A small image classifier, trained from scratch: 14.5M parameters, batches of 64.
Rows from expert 5 of block 2, named by matrix and row number. Rows with one number belong to one neuron. Each number is 500 + 25 x the weight over its row's rms, rounded and kept within 0 to 999. All counts start at 0. Numbers have three digits each. After the name is the row's rms in percent of the matrix's.
# up: expert up (model.blocks.2.mlp.up, 8x192x384), inputs 0-127
# down: expert down (model.blocks.2.mlp.down, 8x384x192, transposed), outputs 0-127
up.25 131:511508487516514512524499431507555510506471492507542511510545465526480533501490491503461505509494533477488520506512493523540503526489480532485503482483515510509481493493408526486490543485485514467500502450478460514485550536465480492540504512498506519482515478530499512497480496571482526486493485556482531512492537525513464514509528546529493509513504495536513459448504501545475496495503
down.25 117:485526523473458503457493507503515487489493519502514519485490464518503503498500524511516521459475444505482463447477487497547493523497519509469497516448494488512452516517544505476476504520523495472419489523441481486500481457503477515516472523490480506502505471518527461472517472500546448478506494473516450465465502445466526488504489492498477518494488458464504463528494498470489495454470
up.26 090:498473471526516484518482438502478491473483480489526518521501473497488506488524515502526480487527455466509493553539514513485471513497530491459549505481464525473496520529527485507509481448483479515567491467516491507497477509525498481496526520512504539501494496532510496478498519491563438524476448545503499491510510466499522499452531482516502480487469523489486504504500487533483467494527
down.26 103:501472507502482444485493498466503489487474551536462510597466491512522515499502530491484466492493506487490502479499519491513523490516514492527486473471541487491402511506491488492525480532512519477469516516450488515535525496504482471496535511539490474477490503516491494519475494517511522484481471534461490492510480517473526500475506525490488515461498477499514515517487514489473502504520
up.27 121:500509500493486495480511470483478527516506459521493505497500488481552482499506498465508449505514491493464498453504463462516533498491511447433484498459443500476461464487521497485511529535479499550536525488522552502522485476525486518440496511456495499505513507491494535459489483476515509476501483519536512502483512449476542536483505507508516528487534499489498498529503510483482508498514
down.27 117:503479488519465488495471466488456427488542517525541487492533452502478474496466519472561503510480484494564511476508500501533514533511474472525493522466502505485532490506475493447499488522443512485525486465494497539489511454520501461534522538482479515514479471496510543481483494507489546506549525475465543470503535522502475454474502510471505512520497537491462473467462509472476477521492
up.28 135:517516487501481467442492504496498519518455521486462505490523480543545498517501481503499510512483525487505523511511470498528474498556525519500444471466482479494521471494518522500509512485503513512503488471484516502512495466494529498511472499494482527511490517482457453477508546502512532524495499531529509493527505509480456487533497514509523496511513490487469505518495502473497521491483
down.28 114:530477502519493466474508511497452535482498451451497544497534475507497499515494491484540506500512467483527519449505474501520485487485471488470474507530479469551483509529497539482523463521513558501517479491474586518520490501524520565495536485483501475508499523498525460502545491481511534514540486496471510531510499484491496489520492477520497542534493512512486523509477504472499506495506
up.29 107:489487491496511480494491453501514519503531511484552481470543476514530506490525499510543471511480478524515500493490497511523521481484509543491523485452503503525493508479495497499554492497521492497507510510516495455518529514433487488520478499495507532529508474536512496451499503515538534492501516507479518509482534482499579525518486510532519504500495505518539544501496489455498489499456
down.29 117:481500522488508485538453550515510468486479496530470464493509533511498461481474523478486504506506500521481530503521486501505523522474470509538515467471487492483482509487525507523531485541513534544509508525526486490480460519464538500448505535484461524529493497489564454475487554495511485468502462471520464560504502476519478518537471528507454486518535513472493503501470467456511492495470
up.30 104:509490484484500482426512546538520478516516546471488513455497511489512533505498528483555517490527528502501495505493511516503447506502514560500510532510481509523474509486482519503485532508491496513467495484594485513497485482498499523529515507522506500467470467509491542533538508484416499510520497562504444502504486496518488534530500523495468499520512491522480511491483524517494515529491
down.30 106:529480514503472476491538452512494522500538473500552502506509495520502495487468490485484474454493447484513522466501506503548516528534537486491468472474519517516492457524490473495505449529498490512553508461498517489489488503553518515516454487486486504523469491517470511487492502467509455463529534522612532514461487507515444501505474536501512493493493517498480491493491500528482508519491
up.31 106:508523510513478481457510550484496473466473504499501508495574424460486505527510456482516490482497489486486486511503473464463505551500485482513466475465437496488485483507537469496535502481505505456499497449551492480500481510489491511485525525542476479463514526544528513502521495491479503497491469473471490511513506529499504552455513497466510492510507506522509513520498511555481522500505
down.31 105:508502521481510543526526475493503541472515477522548477505545546510450495524532471494536500514453483486512522476515466495495533518516506446472483493499485504498480516508462536481533547515484509484512442502504491540537481520494515529530481501519493494527505500519541475510514491480490477501489492452525488487480466484500505529464541474525536514486477505479488501485478472565539514473526
up.32 125:472557496481457483490500496527493483482495480508482530508538548500549505520482509533487513481512476466538481479508470536546460491482520580515466483503474490530498490508544523510502502508461495465502509524470523515524486474513509500474462538500494472526507503498519512499501493513446482487503540542491517522507523486502530488497491505508490475500494462463511503480504525437530488497537
down.32 112:512486469542486498500464520508501501488569463485508530554527499511468530485483549466460449486530471519498501463475481493502480501514497518457496498482502511511519499478470462516501512496484542516534491540496460574475505458511504473489489490498502490512515498483483505546491495507475486478519485460514526528545485469523497456508488520492491505512499527520510538512494506528517503505446
up.33 097:490520480474483461533509517507500474521540519544500514445539531502457492514483508501465490524468488512441485503498465511482488522455501506518501493472475491492529505475508475507489504529497479491507524479537516489486471486515517487564450513512466489501494512477542478466507510467507567525502481507499450511477534487478546519490509489471489474458477479498517520477484466507526486518485
down.33 101:513473499465459524522499501545521510555510481538501467560491477493474476507531536499522463481522469489505500491507456476482496486494504540504482501512491581500537512511494499521475501507478533523482516511467478548549517555508542462546485492516519541493504484513463522506462526465479501463497543457459475457524486470495498498486482488486496491503527494463542511537494524454525499486469
up.34 114:492474481505480515466498537474501525492486457505503479469471565500490457501526506472484561543490497555512494469508512474527468477500481471517552495536535481518498485513484495491514558506477490503507495503497524482485473499500487511485528500478506543519486465484474484521499474488467539495495525508475469503490477507471486507530491520500512505507504490523500500480488505548455500508514
down.34 110:502475522502471497485487478500559540498488479496489523532553453511436507486489503494504514490531547508479490456516488506517490483519521525509475515555552469501465483511506522489532502503522508562422520466512456506519492491499524464505508455530517483502485486505532491504484510474522489484524459513499494492481516524474484458505499501476488506491495453482505472517518501473479492484480
up.35 086:518469531513476484533496462494506497515472520489527488538522523487448463491516481512552464504527554461487475539487520507474482511499531440495490508476515514511483506512518491488474524515508490490535500515519489551498508509501496471517462505471503430499530496532474539497541474537546455453530479449476484488496523528504516543479520480518497499514477523481496499495474507511492489502504
down.35 094:513519508509538504540491515476515471521436527465515498493556494490505500495513523489452503521452541502480486442525456508522496494525500515538534506437445485501482524514498535491498511533548505509525483491532526469507513514466524524503484479484480476508521543523489493497500541503475490516492536513502513474541528538523544505467506477528518491508496503492517500476507488451498519484481
up.36 133:512468494521498509510509476498490555509503475495529518456492488479472480524496470496480496514504508512502463523509509516532496457517499503450552513483536493513453522497444483470484490534507512456455509473544500439522550493465499482538479507525496465513514517510530547481481511539462456562506473537438458499516486489491493461487507480497520502509504526501484475506509481488522496522480
down.36 116:488454486514549505485487493566477516495517467510548477502502533499491484546508495519524504531535494491497498487518478527481509525455525485521486487455477542497522502507477520480520471542500499491502519551537511457492455473453481459479513490501510514512465509507488512497478517490502524525472481491510509528464524517489521481501487517482506423496470477468532495508496508466483483517495
up.37 120:511457497497490489480520484472492526475465483492502496510530487488442490522491499486487426518491514486539502536488529489483508521506498580525465476494522493522509501515515492529478499513517536483478493514490549474485520549489517514556532498488511473516523505480480513427495436494487478515513480503551510492476482470504515502494494531511521532498509458499519502522488499485485472554504
down.37 122:497498481475546567540528457484479503552507498501513506480512523510492479528511476497512505513516544510478470502497497475505493463538497486508473509535465501469540485506500528467499510514480433485487499501468512555522550528522484504459485515498498494495509525496521486485527500545516537498526445523515504527519540516525490500519485504511502541517460489483495522521536512516477462480493
up.38 135:467451496491494535537509484483530518537489513537520473405539544503520497508511447502482512525486487508501509514512508478530519521505507511493499519493522480505508540518535510494511475581517470484497477492551501481508494487485511490477469491508495496515484460484503513518529508522502500514497486503501509524503497579510488513522472516484499486504536516495513499488499514484502511519494
down.38 129:484541539525523512508520476479485511486518500502463522513527537458499495526548552512551513479537507504514463506504533458483464496478492478490474491515482517497480502508543524490514463510502463476542507467489509434533483490495513480513484508536497480489488479501524481554485520510535484541531502517513480529496518471498486526497553486481445498490538502493529502525504521450513462507510
up.39 118:493477521509474453504495455456474498548474481489504493474505455516530504499518476476501494544503508501517502563510445494498498492485484467488515487464457503521443514537482514500489512527535485476550514535536469529494488505476492492536506509503484467496495515524499530558530512484473510497500479480521508494513530489487513493543487498531495518497470491472482452504498488503450485462507
down.39 132:502501529485510515487483525535510503511509470510498491511495478490459512492507516492529506469505436502504524500521439482546514503478523531497518472507482511498476526500474518523501482494520520504472502514514508499492484518530495536509475453488481475491460480498588498461526494476505461477498528526518512530488516484515461447530458460534488526511521497526477491489459506561449530503526
up.40 042:542503491513527556513499476454508467540495509499458486555511501509495538523501485520480502522489543477555487460518492523546521537521509498488485479478523511532484512516488526509488490490521550543538521488461490507507527491497476484458517527531504492509516512536517549477550456513489538494486453502530503530502497485518452508491519522532448498499535493487505510516537499549540489525522
down.40 042:516507518486556468510505469442472476500520549483504452446522472510481510448465473484489540527491516479482484508524502490486501483531489472524521483500482488465569475499507487513452530511509490508495471496493460526539492559478514505477488511498481497491518486505499491490526501505436453507540507475508505510485495489481473534506483484492520507525516466517488475516499477513486520464504
up.41 116:509518501540529483504497514496509435578500466527478493444484455489474517498549486509536481506495462559491509529508532488508521509498510491458527495479539504495511517497484515480527509537512504442437527506530468484475483523500497520473493490518523459541498472502514510469482517525497467489526483437536495518491475523488486499528536492515459512515490501502507518528507491504468499526492
down.41 112:534479494487546468523508536547520545475517441505515508524491447470498498529504505473484537523512512480490538494522511547494541505536502505529508486484509475506480523530479484484519492577487490545568493479469481495472501512502498529442505515503493474501507480459495544503515504484512528516458514475483477503508498487497477485528506516511467487525503485518512544501493441454510524517494
up.42 138:484501491493503481501495436515458467489501455523483521484512509513489465517488510501517509500474536506525474557505534518533498512506527512487458503503516542486548493483536460485538488524540492482483510519453505455513492447468494466486525505520501519525494509510563509514479505516524532494502480524488494490510491552509551466498540560476517480501504510515507550533487498513476498508497
down.42 120:466502535495491526496511468476472491475464499471485501563508507450488520477512519478519467507510536523529514498528534513475458496551487474494499476449533486504513483514492486465460543521499507480484511489499537464493507523525495495484514499478502485501496513460529504456471541460525493536512489476494531460495505518492535493521511561519489489531468457492512509515502474523489509461524
up.43 082:505490490482490512497484517498504510458461539470512501524453469506517486503496494473469531444496449530513517475491499498488508489479444498496477514539508496531517518496475506521524494511525470531535503558539480505503516509515511539432474481521486490532497492507510513513514466507484544473497512519531456509487487491503492485486492479515475515516512555521489527522487513515497503481529
down.43 092:507481513508507466454508459483526460500485515503554515556496509501498488492511500486525498537499502529494457537509462513482483524508501477501450510537509526553526535530544511491529494475491505469521513523516515474481485535465481528457516434480523476483502498509548517494472541508535470482509523514511504550502473516511496518529500507500497505516467470529497516473511518528508497509512
up.44 107:495430534498505517514485501526481505489485476478458545550514492517493463492515488509435497509491559474575475519509522493489523522514510487545472467443501508513469480491459497500524514501506479536486506570522512505503462473526505494492555499489491475504491505517560526516517498504474480471512569532515509506475495519485483456513484517516480512497479491509506495521494491427529508520515
down.44 118:527501503493515493483473490498505472519522516533459510502519547471521480502510467495462502451537474473499500476520460501476526507527505469474499467454559509539493471499541555514508463505458460532531494477470549479519482440493482548520477494494492512512499477469498530500485500497520539485529569497475487487506508530490553493536472459516490454462499473515499509473506517504494526512476
up.45 143:507509451511527476566503518478507500553513533532527498494504518515497529495508519481516487494509509536462502519479490517507496541521507528466491500440455511497458484472479486542478480495534481485497513537505496494490498476476504497477514526508492531523491504474467542498516513530509554475514426465513468492495513484528522486449526540497512512482515491502515493525507500462464505501500
down.45 129:481506508497522524499511478497489512494510526492450512523484444503458537489516506481520495531477476488529540487491534490505455510497488501508524491471543503485499470483472492506479468509487539491509464493515497483497487463567488503455464513489456486499474487468506466510496494514506479478483529481499512465511481500530470507481533469521496488467488478509464515552518483433550475471470
up.46 115:479493498504471488490497524488534470484506520488460490494429505507497493486480486496418477504510484484505501451480510531471492486506515473496475508504518483491516471517523489486508486478462509449540499513461496501479502483478496478452496498492499481487498507471448521444534486460448525528481483458493501487463485478484511471517475510482495482461435538464499469501504516534460502524503
down.46 115:517464497496488550482507485510507495485470504507487506497529482512464500494478491522563501480519491500508496492513521524521490522537504521523442548472532489505490487484512486477497541518494486495505532488547514490474525516498524520502490485522544475516503485502504503500501508505539548488522471463491487453518537438511550468477508485482506503497507519494483502470500516480452512519498
up.47 117:513496496498507477499492442471470506547492488497464512481530467502460509493483522471502497434499518521483494522520513488450510529478498442465463457514478504517528477474481473466443486495504516534512499558512523479487475489513520520472542511445501484498505504453539564490482488485472443514481444507453463503484508449493487480484454504508467508498472499522483537522503513520521493512483
down.47 110:488515493502511477535491475485537490521409447511491493518469459496548483524477498491517509516498421505501496457531509505527491543536517506537525493478484489517541545504515483505540484483496523461541493493479475475478524504503500476507484545502473510517500531503514535510536524515524480491533547521486470481514502523513500467525492484497495479499500507504511488499538478450482481508525
up.48 106:507539487500548510477513509489485547509504461480477486484533542478474499501517484452469509509491486494505510594524475503502489522518495518508491495522464511526462446483453508500494464505543545512536502539467476507482487561530514521457518487503486508537474503500461501529485485510502471470495517507495516516508485531484542497519465510518498522524531522529506476499486457496533473509498
down.48 102:488484496471488458469506525549453498468541492557497485482479494509523488539471474497486502510519449539516505486495469525539498520532452460498513516484526484476486459494502521500486502507546468475496515513487531548458515554532524486487553464481518524508511470474464474499513487516501507488526463529457513534486484468510523503506507485516495488527534553469499525474512475555495506500519
up.49 107:465468500497461521518530510498525521469474517488449503562494474478498524502500506487443476481485541514524457499505502428522506502519496488440469488480497530511492443508522471518526503531525480477518500494471450439471513507482501496530531470482511474498496500510507484470523489542527458496498453498501521465482454564504589459491516505474510491474490541476469485480491520503448485508535
down.49 109:500542492486487497449521485524524528486493558491540487416487510517538480512520534482535506485532512527481520480500549445520513548479488543483516461538528498484541507520513512482506504515516543433480515477494517468495534523518491523550471507510517528497487495498523472553481505516510502514520580545521520505486495522504469492563486501508459522505469543470486490476487519453513503519530
up.50 044:488508520509504443539501464472493492551473477505441496466543417507464493530516497478504474416499543466522469526488479515492506464461511508504507529470508515487522504516508472533524525499509504512490512482520499515490463479494504493486486496511519439506504513513499523479522487506486509457487484470465463509532505570530507520459476544497447532504516513510534469533485499544523520489515
down.50 049:494474525489507501433521551455482494474468514494489502496551510517504535507513504514497502527490532492511511439496539507528508521490467471486480451517473502425543487496480495482487456524503528499486505492542498518490525522517488485524460564523493507514502466463480521521486503486480448514484542553428487523510452481488497514486506465513517526511486543469519479479489494463519519447498
up.51 138:504494487510465479521509518515451469471477475484549512501531494494528476475531496520526497498516505504491480528526508527497481479487518482520529490516466537498525438495509532507559485471501451526495514498482513524542557504498525509449510512520532515509478520526533500456503515501478500471510495531436515493503514501528517506481531468503554502534479496481495493495514517501489460490492
down.51 129:510499494505531515516524504491502470491518490485539475510497476495472495473547469488534482514524472511505518532465547507487494494480493475542528482488488488571522516514551541520505461506507494500523499532473453489495440509479468520540468497526509514499475471504511513488512501537489538490486514487517523503490542496543492524498480459544478504541496508532484531472485497517514517472470
up.52 107:489560513476548527550494485503531503509493492483470462428516525513451491499511490478477523505467508503500505473498522480508537472482517451433501507504491473494514486495532505482477476480521451523493491465494541479456527478489500474478494488484501506488518469518496497488509481516476497504522476496508510492503501547503451521463470498515528474511504477500494537493487483526553513504513
down.52 120:504504486473505531519486488496472537549555503491500560495496543508511521488501488528458488505526474542501476527503458512536483446504495513464521510505499449502540503480518495548480497474483521481542510492504526509506471539542494491509510491502488497482498502523477495522484475500496590496514527486493509494487505457507514482501543479475519527520488492530431489500507515486548499490475
up.53 126:472478524519522490506494447478489489519488467506484511485501523512548508520521501495523509496505438523508487480477478494514549478465544493469517482557511490509501518507522505511503503520480454466509500503518501509535493461504484532566508494471497472493494520480525534458522477467505424522500497484513517523474542468502544494508472509525515522478510507494513469502508510517482507525503
down.53 120:508489474518492459528503547517448489460469482483543458503506500488471491493478482488520442563536530498470539509542492477457500505464509530522499508484518503520516477505501523492498506481465453487503478516493494512545502527536469516483453507487501472507480462511496499516493455487460497501489478504523490485507536479487471487508489504475472528515488505458501497546502493500455526505485
up.54 111:517512499512490496496519466493499520527532543530492547543483516496522533510515486487492475494496529471519499538524501491500504482465459533488483525488489482524452493487509521496454456496504534488534505482499507531492528531524482458480522480498486496485528500490452507524485513559495477493525501481538512489510529496499516565542503461499495528478498493474507507475516483489523495474505
down.54 122:510510523470456535521504496525496473517500502500516458511493509497481497497465516507509497491495464497536497575495450491501506507493510492480503481491407518536511506557498504539487471510559510509527542511488499500489494457520504538503485491498493497491507502484449457467474475524485415458516524496510488491469489434507522434486471516499497496510479486522525532489512470467487495472471
up.55 092:512511468494501465473495492477561469541483506518485502488523471490537524491482511494502505520494504466524504499455512494483520488557504501458500510523548494518458502499545469520474499475541552524508503563529530566503497535510493542433492508487501486479543491500571452532513492494481512484457533488508505488467513500488474491567488502474475492477496485507494502485466500517471480491510
down.55 095:489508517481473496497495498524497487522524520482559493550473502494468493518478489484484494460506468484527502487516454501527499506471491511530520517518477516534484500467487507492498505500498563499485521485451478507513512473504495514485460448522501496509533470503477528477502483495499465503493498511540514476547484487476506448544493417492525530483455486485492499526504537510507529451475
up.56 056:474518480528562484512523495498502506539490474507495493488503484464472477501522492453568500483498495472478511484475526501481502565491472506521485481521513497494510545522506508522514508510464505483516501506476473429505494507524489523491435492515468501477471493477521530474490471485480498461482495478532507513484491502498516508475510526501507501476527565505488550482494490492502510500497
down.56 063:540547515474519510454515508502488442453501488518513472473482488514460507526557529508494510517490523505434496471519459500529469518500518513560489503520492525503435481514498502502483499488552510515537487538555491534449508469456509493535469503495502497489492482509516521510493470471527473497472511483440444488568522482529511499536530459517490517498471447491527468556524492493461506517490
up.57 048:513524518519487476483494475478476475434510479489547502434528504526484466515453495498524487518469570528525495507511498479546472466510506506466534475537448476514512494492477522519530480477484530489487507484527512495518527528508493476558492493521485443487512525522491529549527507484484472510500507487500513525514510513517501446484484520529507506495501526504488497498501488522465499464504
down.57 053:509481554520515505472493476486497550524466518491501532492513524494500498478548485494499495527513542463463503470522484480534485503476451494478473519508518479525547536472471475474527502514498530510512483511555491537500481525504539524512502535489503485526517542523544489552502509507524494516494493487469488500506487515556486535499497506537500555505513502515534526521502497492480505517534
up.58 115:486518518493516494510509485521457521504526475512482471505472538499476455481469504490483479507506565533480502553510529529502523506540470498520532498492491477489481498488509524536521509492514544498491507517498499474480492556512503459487527533500509491496472519526479511496487533483453506488509490549563486487484533466472489524540507537490513500490520485510488549517516480562428508520504
down.58 106:468494508487556546512502475526509517483525504484465513494478510488505502516497470504484517512505467491512506498506492507505484522531491487498459525518459500506498475491477491509537505511456527488481489475474490505520504475471509509490490494468494485492456547472547489481486498528485487488502526518509509506468479509506453530479481506510482485538480492524509491517504488465510486501492
up.59 078:502505516506518492503502531528497468456486498533472521508511553489493470515499475532494457465505545488496471484490521522508491480449482527515485495501510484521531457491500489523508484501474463530468503499487515505532496485495507501482477510521525507509484500480436484525484489471537497457532480532524523491492496533482502535544491499483512471487515574486509508542498486429497497504520
down.59 077:495503496521473401484489504506460484470534522515517536528521497490513511479487478495475509525507488507480509526506513508534514487487508525558514523495496513500521522504428465511530473446484487464568513494520547517488523508477474526494524514505500473495508498460494532475523513529475521500481457494490495478521510498504511489539473466489515534509489530517471500457506500467496525545506
up.60 095:493470475504499544489510475496498493452493512505504486523540497513522526503505506477480483529510546474474510487500545509582496491515504465457485503494475498527485484482521513534455469449485505468488482464546551507493526467473489499424494508527499521459521514537485496493516476494512470499513540529532507521514523502527518530488498456495525468490503524487472523509508491540518514471493
down.60 099:530493516521485554475507446523531497469542476523537496505520496497489539535516503490446505468472504499470502476505487494463489483494486512551512505484491492482479505476464482467489512459488475515541491501477496486522505462516525468540483495483520485499493474507489433531500458515493445474490492514491499491492507548508548527517477493497470517494470498503513514542478484500514501468517
up.61 107:496463519496508494479490550504501473502501488482550473552527503463514515491494491497536482506497470485491491510479513497464490520491484500493502488519485497514478504523494487440480505470505487527543499512550460459445545531526503506509507493488515504452498499495515478465439526479491419475515520511493463455454484438473461546527480488470484499489510521463504490509493518477522504545479
down.61 114:517511484483464488507484469509475493539508481507495457498497556485522461505517531501519538470526527525477469524510488506432555498445471473550491519507462518531481510491508470485517512516509487478538507447498470528488500502494480511518462504493469467532497518487519511473481489467484527495494473487466501504497492447502497520534479558494472504498480483494542453500484459489527508553547
up.62 077:514509508510513493531491444514507557508498470522526481448460524513498497489505530521464473509479559538516472508519488522543486540494493456532534492492491467516478539521545522489519451458511484482520502517535535544488505469497473448449519486508510509486489512499525502473478503475471483521476502503478486501498493491500551507477493531472483501515514516490479474517515473545451495491513
down.62 072:503462508492516511505480540499462518509540540500501479525491521489528560468468483487505487513506521485523462512532423504512431517521497461508510489506482502490550548512488495488478452536492565551459499465517553544484487466518475468449522512516542495497500490470480528537471507506476524529450524476498508522500496490500495466524494523512498488493491527485461467524515513483478488518496
up.63 109:516540477517501539502507520489462475469517463509460485504499506496453515514506499482493492508475531492483483534505470503550509497486492471478478521458490516504437503484527466516506466527490559499508512492533484471513527511498501498582492499484456503502519527556455530490548476503571521500476457523597512529508533438507540478469518531511505521536503504481481492491497524505484527494507
down.63 105:533506522507488566487550455483478453511556481480501524433493433491492489518477464488493516498495508520501521483512495490450486515471513457496476485485489474491476500527519483513440476457528475541489485498487515469479510506505496514480488514495513506483492482494531494533484522468462519516514487486464441457480495481485547520469467451484543483460499498491473479511519508542478492527506
up.64 037:503473543516515515524500523493513480511526505521498488510440508477433522507518513509521487496519548475472467550487462522534492507491486513549470492493473519513448496495493505453512516515484525508501488482546490519480484479489487474518478524487516487506513522571489520483505498503535554459485501500480469482516496501526472491493504486510456489511509534517490491517491491526495491528535
down.64 040:502476492519553487508462502473449460430479547541506506515539448497555524498514465511486494480488521478500508523512467522496518490505464503447466512505513473488557454491491478486506486483508495517511493535495480512485477504465501543447482483499503473532498432523468470520515498490481509521476490530506470532504461451507502519515520505511510501496474483496474507476490511503513497481473
up.65 081:509510480485454484547492493521474510486501553512513479536557475543484506494505461503469517495495493520482500522502520527455489489471488463520480480526479525532501505499548493512540477522496532541492532520489460506508505554517507540570475498539506501519484503468477505464530489520514546503481482471545511510510474465514543471508519481516482486533523455489503479502487488484538502490498
down.65 086:548510512504498541506461487495499549534462461495553505479511489528512479520502488488506506467506510496500512523539501504511523466537492463482522469509487519523458507508464516465452516458495477531450470491502520466494518498517519491478467515486498511554519491534469500553488510491526470501458511458460533464485478535506497519473511500478540515476520545540470477531485447513559506497511
up.66 107:493488531503509481520501471539456521492526480507572529513512500471547490492492501477515441476526530470483520424511495510482519507525506483509520493480506528501507519524525503506485483512443453487497511535525524537486522493489520512438497491489518539495479498482491535500473496497483449475536524467543513504481490449509535490523503506463520477480520493478514464500504482496502514489528
down.66 115:502510473509460525524535475497511445566460512512501533494501533524527483502500511504484491464485527514493504548484498502491498526505493545521489524473522492539465486521510472516482442501482549476518477490524471565500490514517474506548512483489509489461524532513502516542505517505491470504477514483500514524467483476556479514519531503495492500462489504485473428484509490563509507509511
up.67 067:525481467511510503482507544490534457542499554496480524536476498519517510497498520504501501551523496514453537441502492540504471499521499454524489519471463487504471502530517494513512478476491471538520514476532540528515455496495489484468466512502478506501507504460419491476530485490471470480515507527543510484527493481459554507476536483492524467499498509486499500547489480541516467491510
down.67 072:489481513491523529550515436459536569500476488465514512502514518516472522486508511489466531494509524525512517522470488499523494516482491521507508461509472465507492496509487488534464515519509504514528473451484491545492542494509531470497518492520505477481512499498476520493508500514484482510551496483459476475486506488506550525510509525493588466507520542539503489530519498524472487490522
up.68 073:467509501511522498494466472504489428499457527525522530454522500499497499500510497524464488509533565506525493532489533495526495528533507480474468469536540484494496519510521486451525494501531516489499494533497464512530495506487510475468485508492476527516500507484489500473518500464480554483527531526477503479486477485489510512502506522516493493519506515534524512517493498521499522482535
down.68 075:506481459512513470482472490502508487446433500545492470491542483507518501494522530473530510532520520520524531501482482487463524500518498483518523503491480480472553502521479537523468535516539531505551489482564534532449499449457514488489488489507519519479511471483481484507458508523464511521494537494449492480525502454531500499492505506532496512507496482479517497472488522481500499466478
up.69 094:534492451511502539468493484488450575505496475502544527436503452508476490537485512474485524483515487462506488546485496466465521509568517517546498476528522528544532526504514483470501481569519521506524494556480496469486487444480516515507533481473527487532522527496511484530460480515567435526504497499454482484527474509487489507457460491534520541516502476512503492505486494518487483528497
down.69 094:534512493489489489439485513476517478500457488491500513502482503501507508458500493509493574484489529489466500480477462518455463458513496505499502514506515498484480498518479503494484487501519520500449492509531496558474490498525499482520500476556503463519539478484487463459480526511466501524501440488530484546479480523487491554514478523519511496503493539508502498462492519487506525487466
up.70 132:499532500479477478523524503486543500515482547502478501522495523492503500494497526497505474475487472493493487466518502452501473508513481491450501491474537491489474496525491509489509507546501495514513496446502483514493531502472479477505521480465520479475498500560516515473536526530472448560507507506486449493496517475515440494476512513506527484509503491490483507451498507506458501494504
down.70 125:503510501511512473496493520494500493523493493517474494563520530494562530463521525503546541520507532548509516523513510521468525521520475494498481505441457535521538499517514551455492465525461448516542488484454529501524501478498509486503528521495536495531522484522478559484549521523494524502490484447506504500533491570509475459459548534506490524488498487509534522515530532450515496495494
up.71 113:488457496505520505526514507523484556500491506478552483476468483499498522490505479502504504458510508529506500520512472551515513481519485547545509493496509473514412512515473550516485509513488471488518515539538471521499445488499500482563501529525502492500502517504496472519518512473524552530492495518533530542524508482527514528529494523503466526513498437491509503504503507523485495523484
down.71 116:505526498493545484532497511518458437504500456526465472532493544502498467527514497457483535514521545509437503534484524498491493490523502489503511517518517497476444470505508512472512488499513500505467480484504526488521455533497499529454464512475483477509502519498515500534546492480515476509427522499513500524490482483481449481492521512483446544456480443489505534503500465536480516463466
up.72 052:495537546530518470529554510539468519562468571444462443518500506491512507460507451475462512562511463465526547510520538546493510512502558493474471492491481539504452517480480468498533464508549508518486524534549522508490478511490497527548507547519513524498491515493464544504485481520444512481512521489502498538514502516519523479496495546520500515530468520504492507494503515501512467528487
down.72 059:494511496525462555501515472532530518504526473542473485530532531553518508519532482488494507555486493566503516525515500473534507477538506495514499481522529523493464448487504484520551490510482503532475507498463496525493519474503513519482507485487492493486499489516528464490502495496464477514496497494467528463521515462514514567465526490506496506541514499516496464524487502542579479459488
up.73 068:488498507509517505502500474500520469520483514495467504487511534498482508525486470522541511455470484525479471507484472474566485465493483566523531483473460500515479462535445497485457497514486541467503497502536524467522504536496500471478513487492463487492517516554479455499507473493546535458472512534465545489463550478484512505508533517500495510494491497490502493528509484484507521479500
down.73 073:514517456516493517509546477518429482504456494474511480447485444512498483515524455510464496496518523480486511503486449524527475520492474545514486473493549506521488500473455504500443499505471516494577485508515489519467487467493526530522518532536539476484503494513569519544486481516522470476457511479501490543531486496552488515566492500518489529520511524481463502480498450503501496481460
up.74 145:511478487505501512505502463509482516461471482475448495549477527484511476508518498511470508470486537462512493577517482477503496489525523498521496494485497485498500469508538472496528510500488455547521481477484487460511485507503503492461495512485507529500496522509469464547496490434501498480483538513532550508482504546488532522514499492513507485515520518532508514507507506513488495497527
down.74 130:466545502513540499491493504508487494488460500488489533485460464509490530533539540500416518499492473489481497475479504504511492473516472443469499497514498522468510454469494548498471520512477532514512463475494460535502487543520499520538509499488509496479491451502436484496526502477508484455532509526537496520493491492531489504529499479495498499522506501521500439480550482559491456494510
up.75 047:498457523509478492468510592513478475438514513512563489507518527496493477480482487525531461477495556471527495496519508500526520489538491492491525501479471523503488465487515511470517532516499455510471489551507474463496499508491500488513508453463493482510523487539506463433485510484515498509539498530513455505506483552497530511503535499513497478501525512514498505537483491461531500509513
down.75 052:478461472516503510515524537481499508532512503497524500499475522515493556502503510535517489505486453446510505456476495521523527497529515530542479506481461512487521480473501491533490488528501536510499494529490518486496528443502511458498524530510484518463483501497503455484445479531491450451487486522539477487508473500483518524493533504502500518515486451487521505481476454494497542480516
up.76 133:523476501509489500509501466490499478518473504500422528478487533486447491514505497517514528540541530511529500537507481494526490506507507536507490513513529529485464497512487471509527523489489508558517503519507503496502526463493509488539501495497519493493493538519501512478522527475509505501496494524521484497496518526509531483501526504501544474483522534500513489530518513542510507528518
down.76 129:502524467478520509470493501507497457473587516470512538519482504466554485494508526489538491491538518493526473492526459493498518504473479478513543479507480459530498518502483501478480483499483534480509510504472538507497535481510454477451480462500507460497489489505479495555477538535437488542485466507482510513488528484490524496508502466515486504490493500515536537524490518536467494502495
up.77 056:511503535483519494514504521497529457542487490525469485500495469493525533498497522498536502499472453495521495551517488473502468482503518528496494487517518470477471538506504476519408459462502481537512486521527556494476512481497477500467474497494498474477506484516490478509498500483519524529495476501476497495501498518495465532522461502494442498486528517490500494495503503454592509493514
down.77 064:481495515487513467466487512488525472523506467492510491512539519499508451502524503514527562518503521497502496553500514512489477532504481505519458501464442503484542473464453514475476465481509492493548479511487487509461494471473528486559498498498483477489478490487474524479460508475460459489473531484516488493499480470504498490485512470469532488475461493469489490464494495463469496480474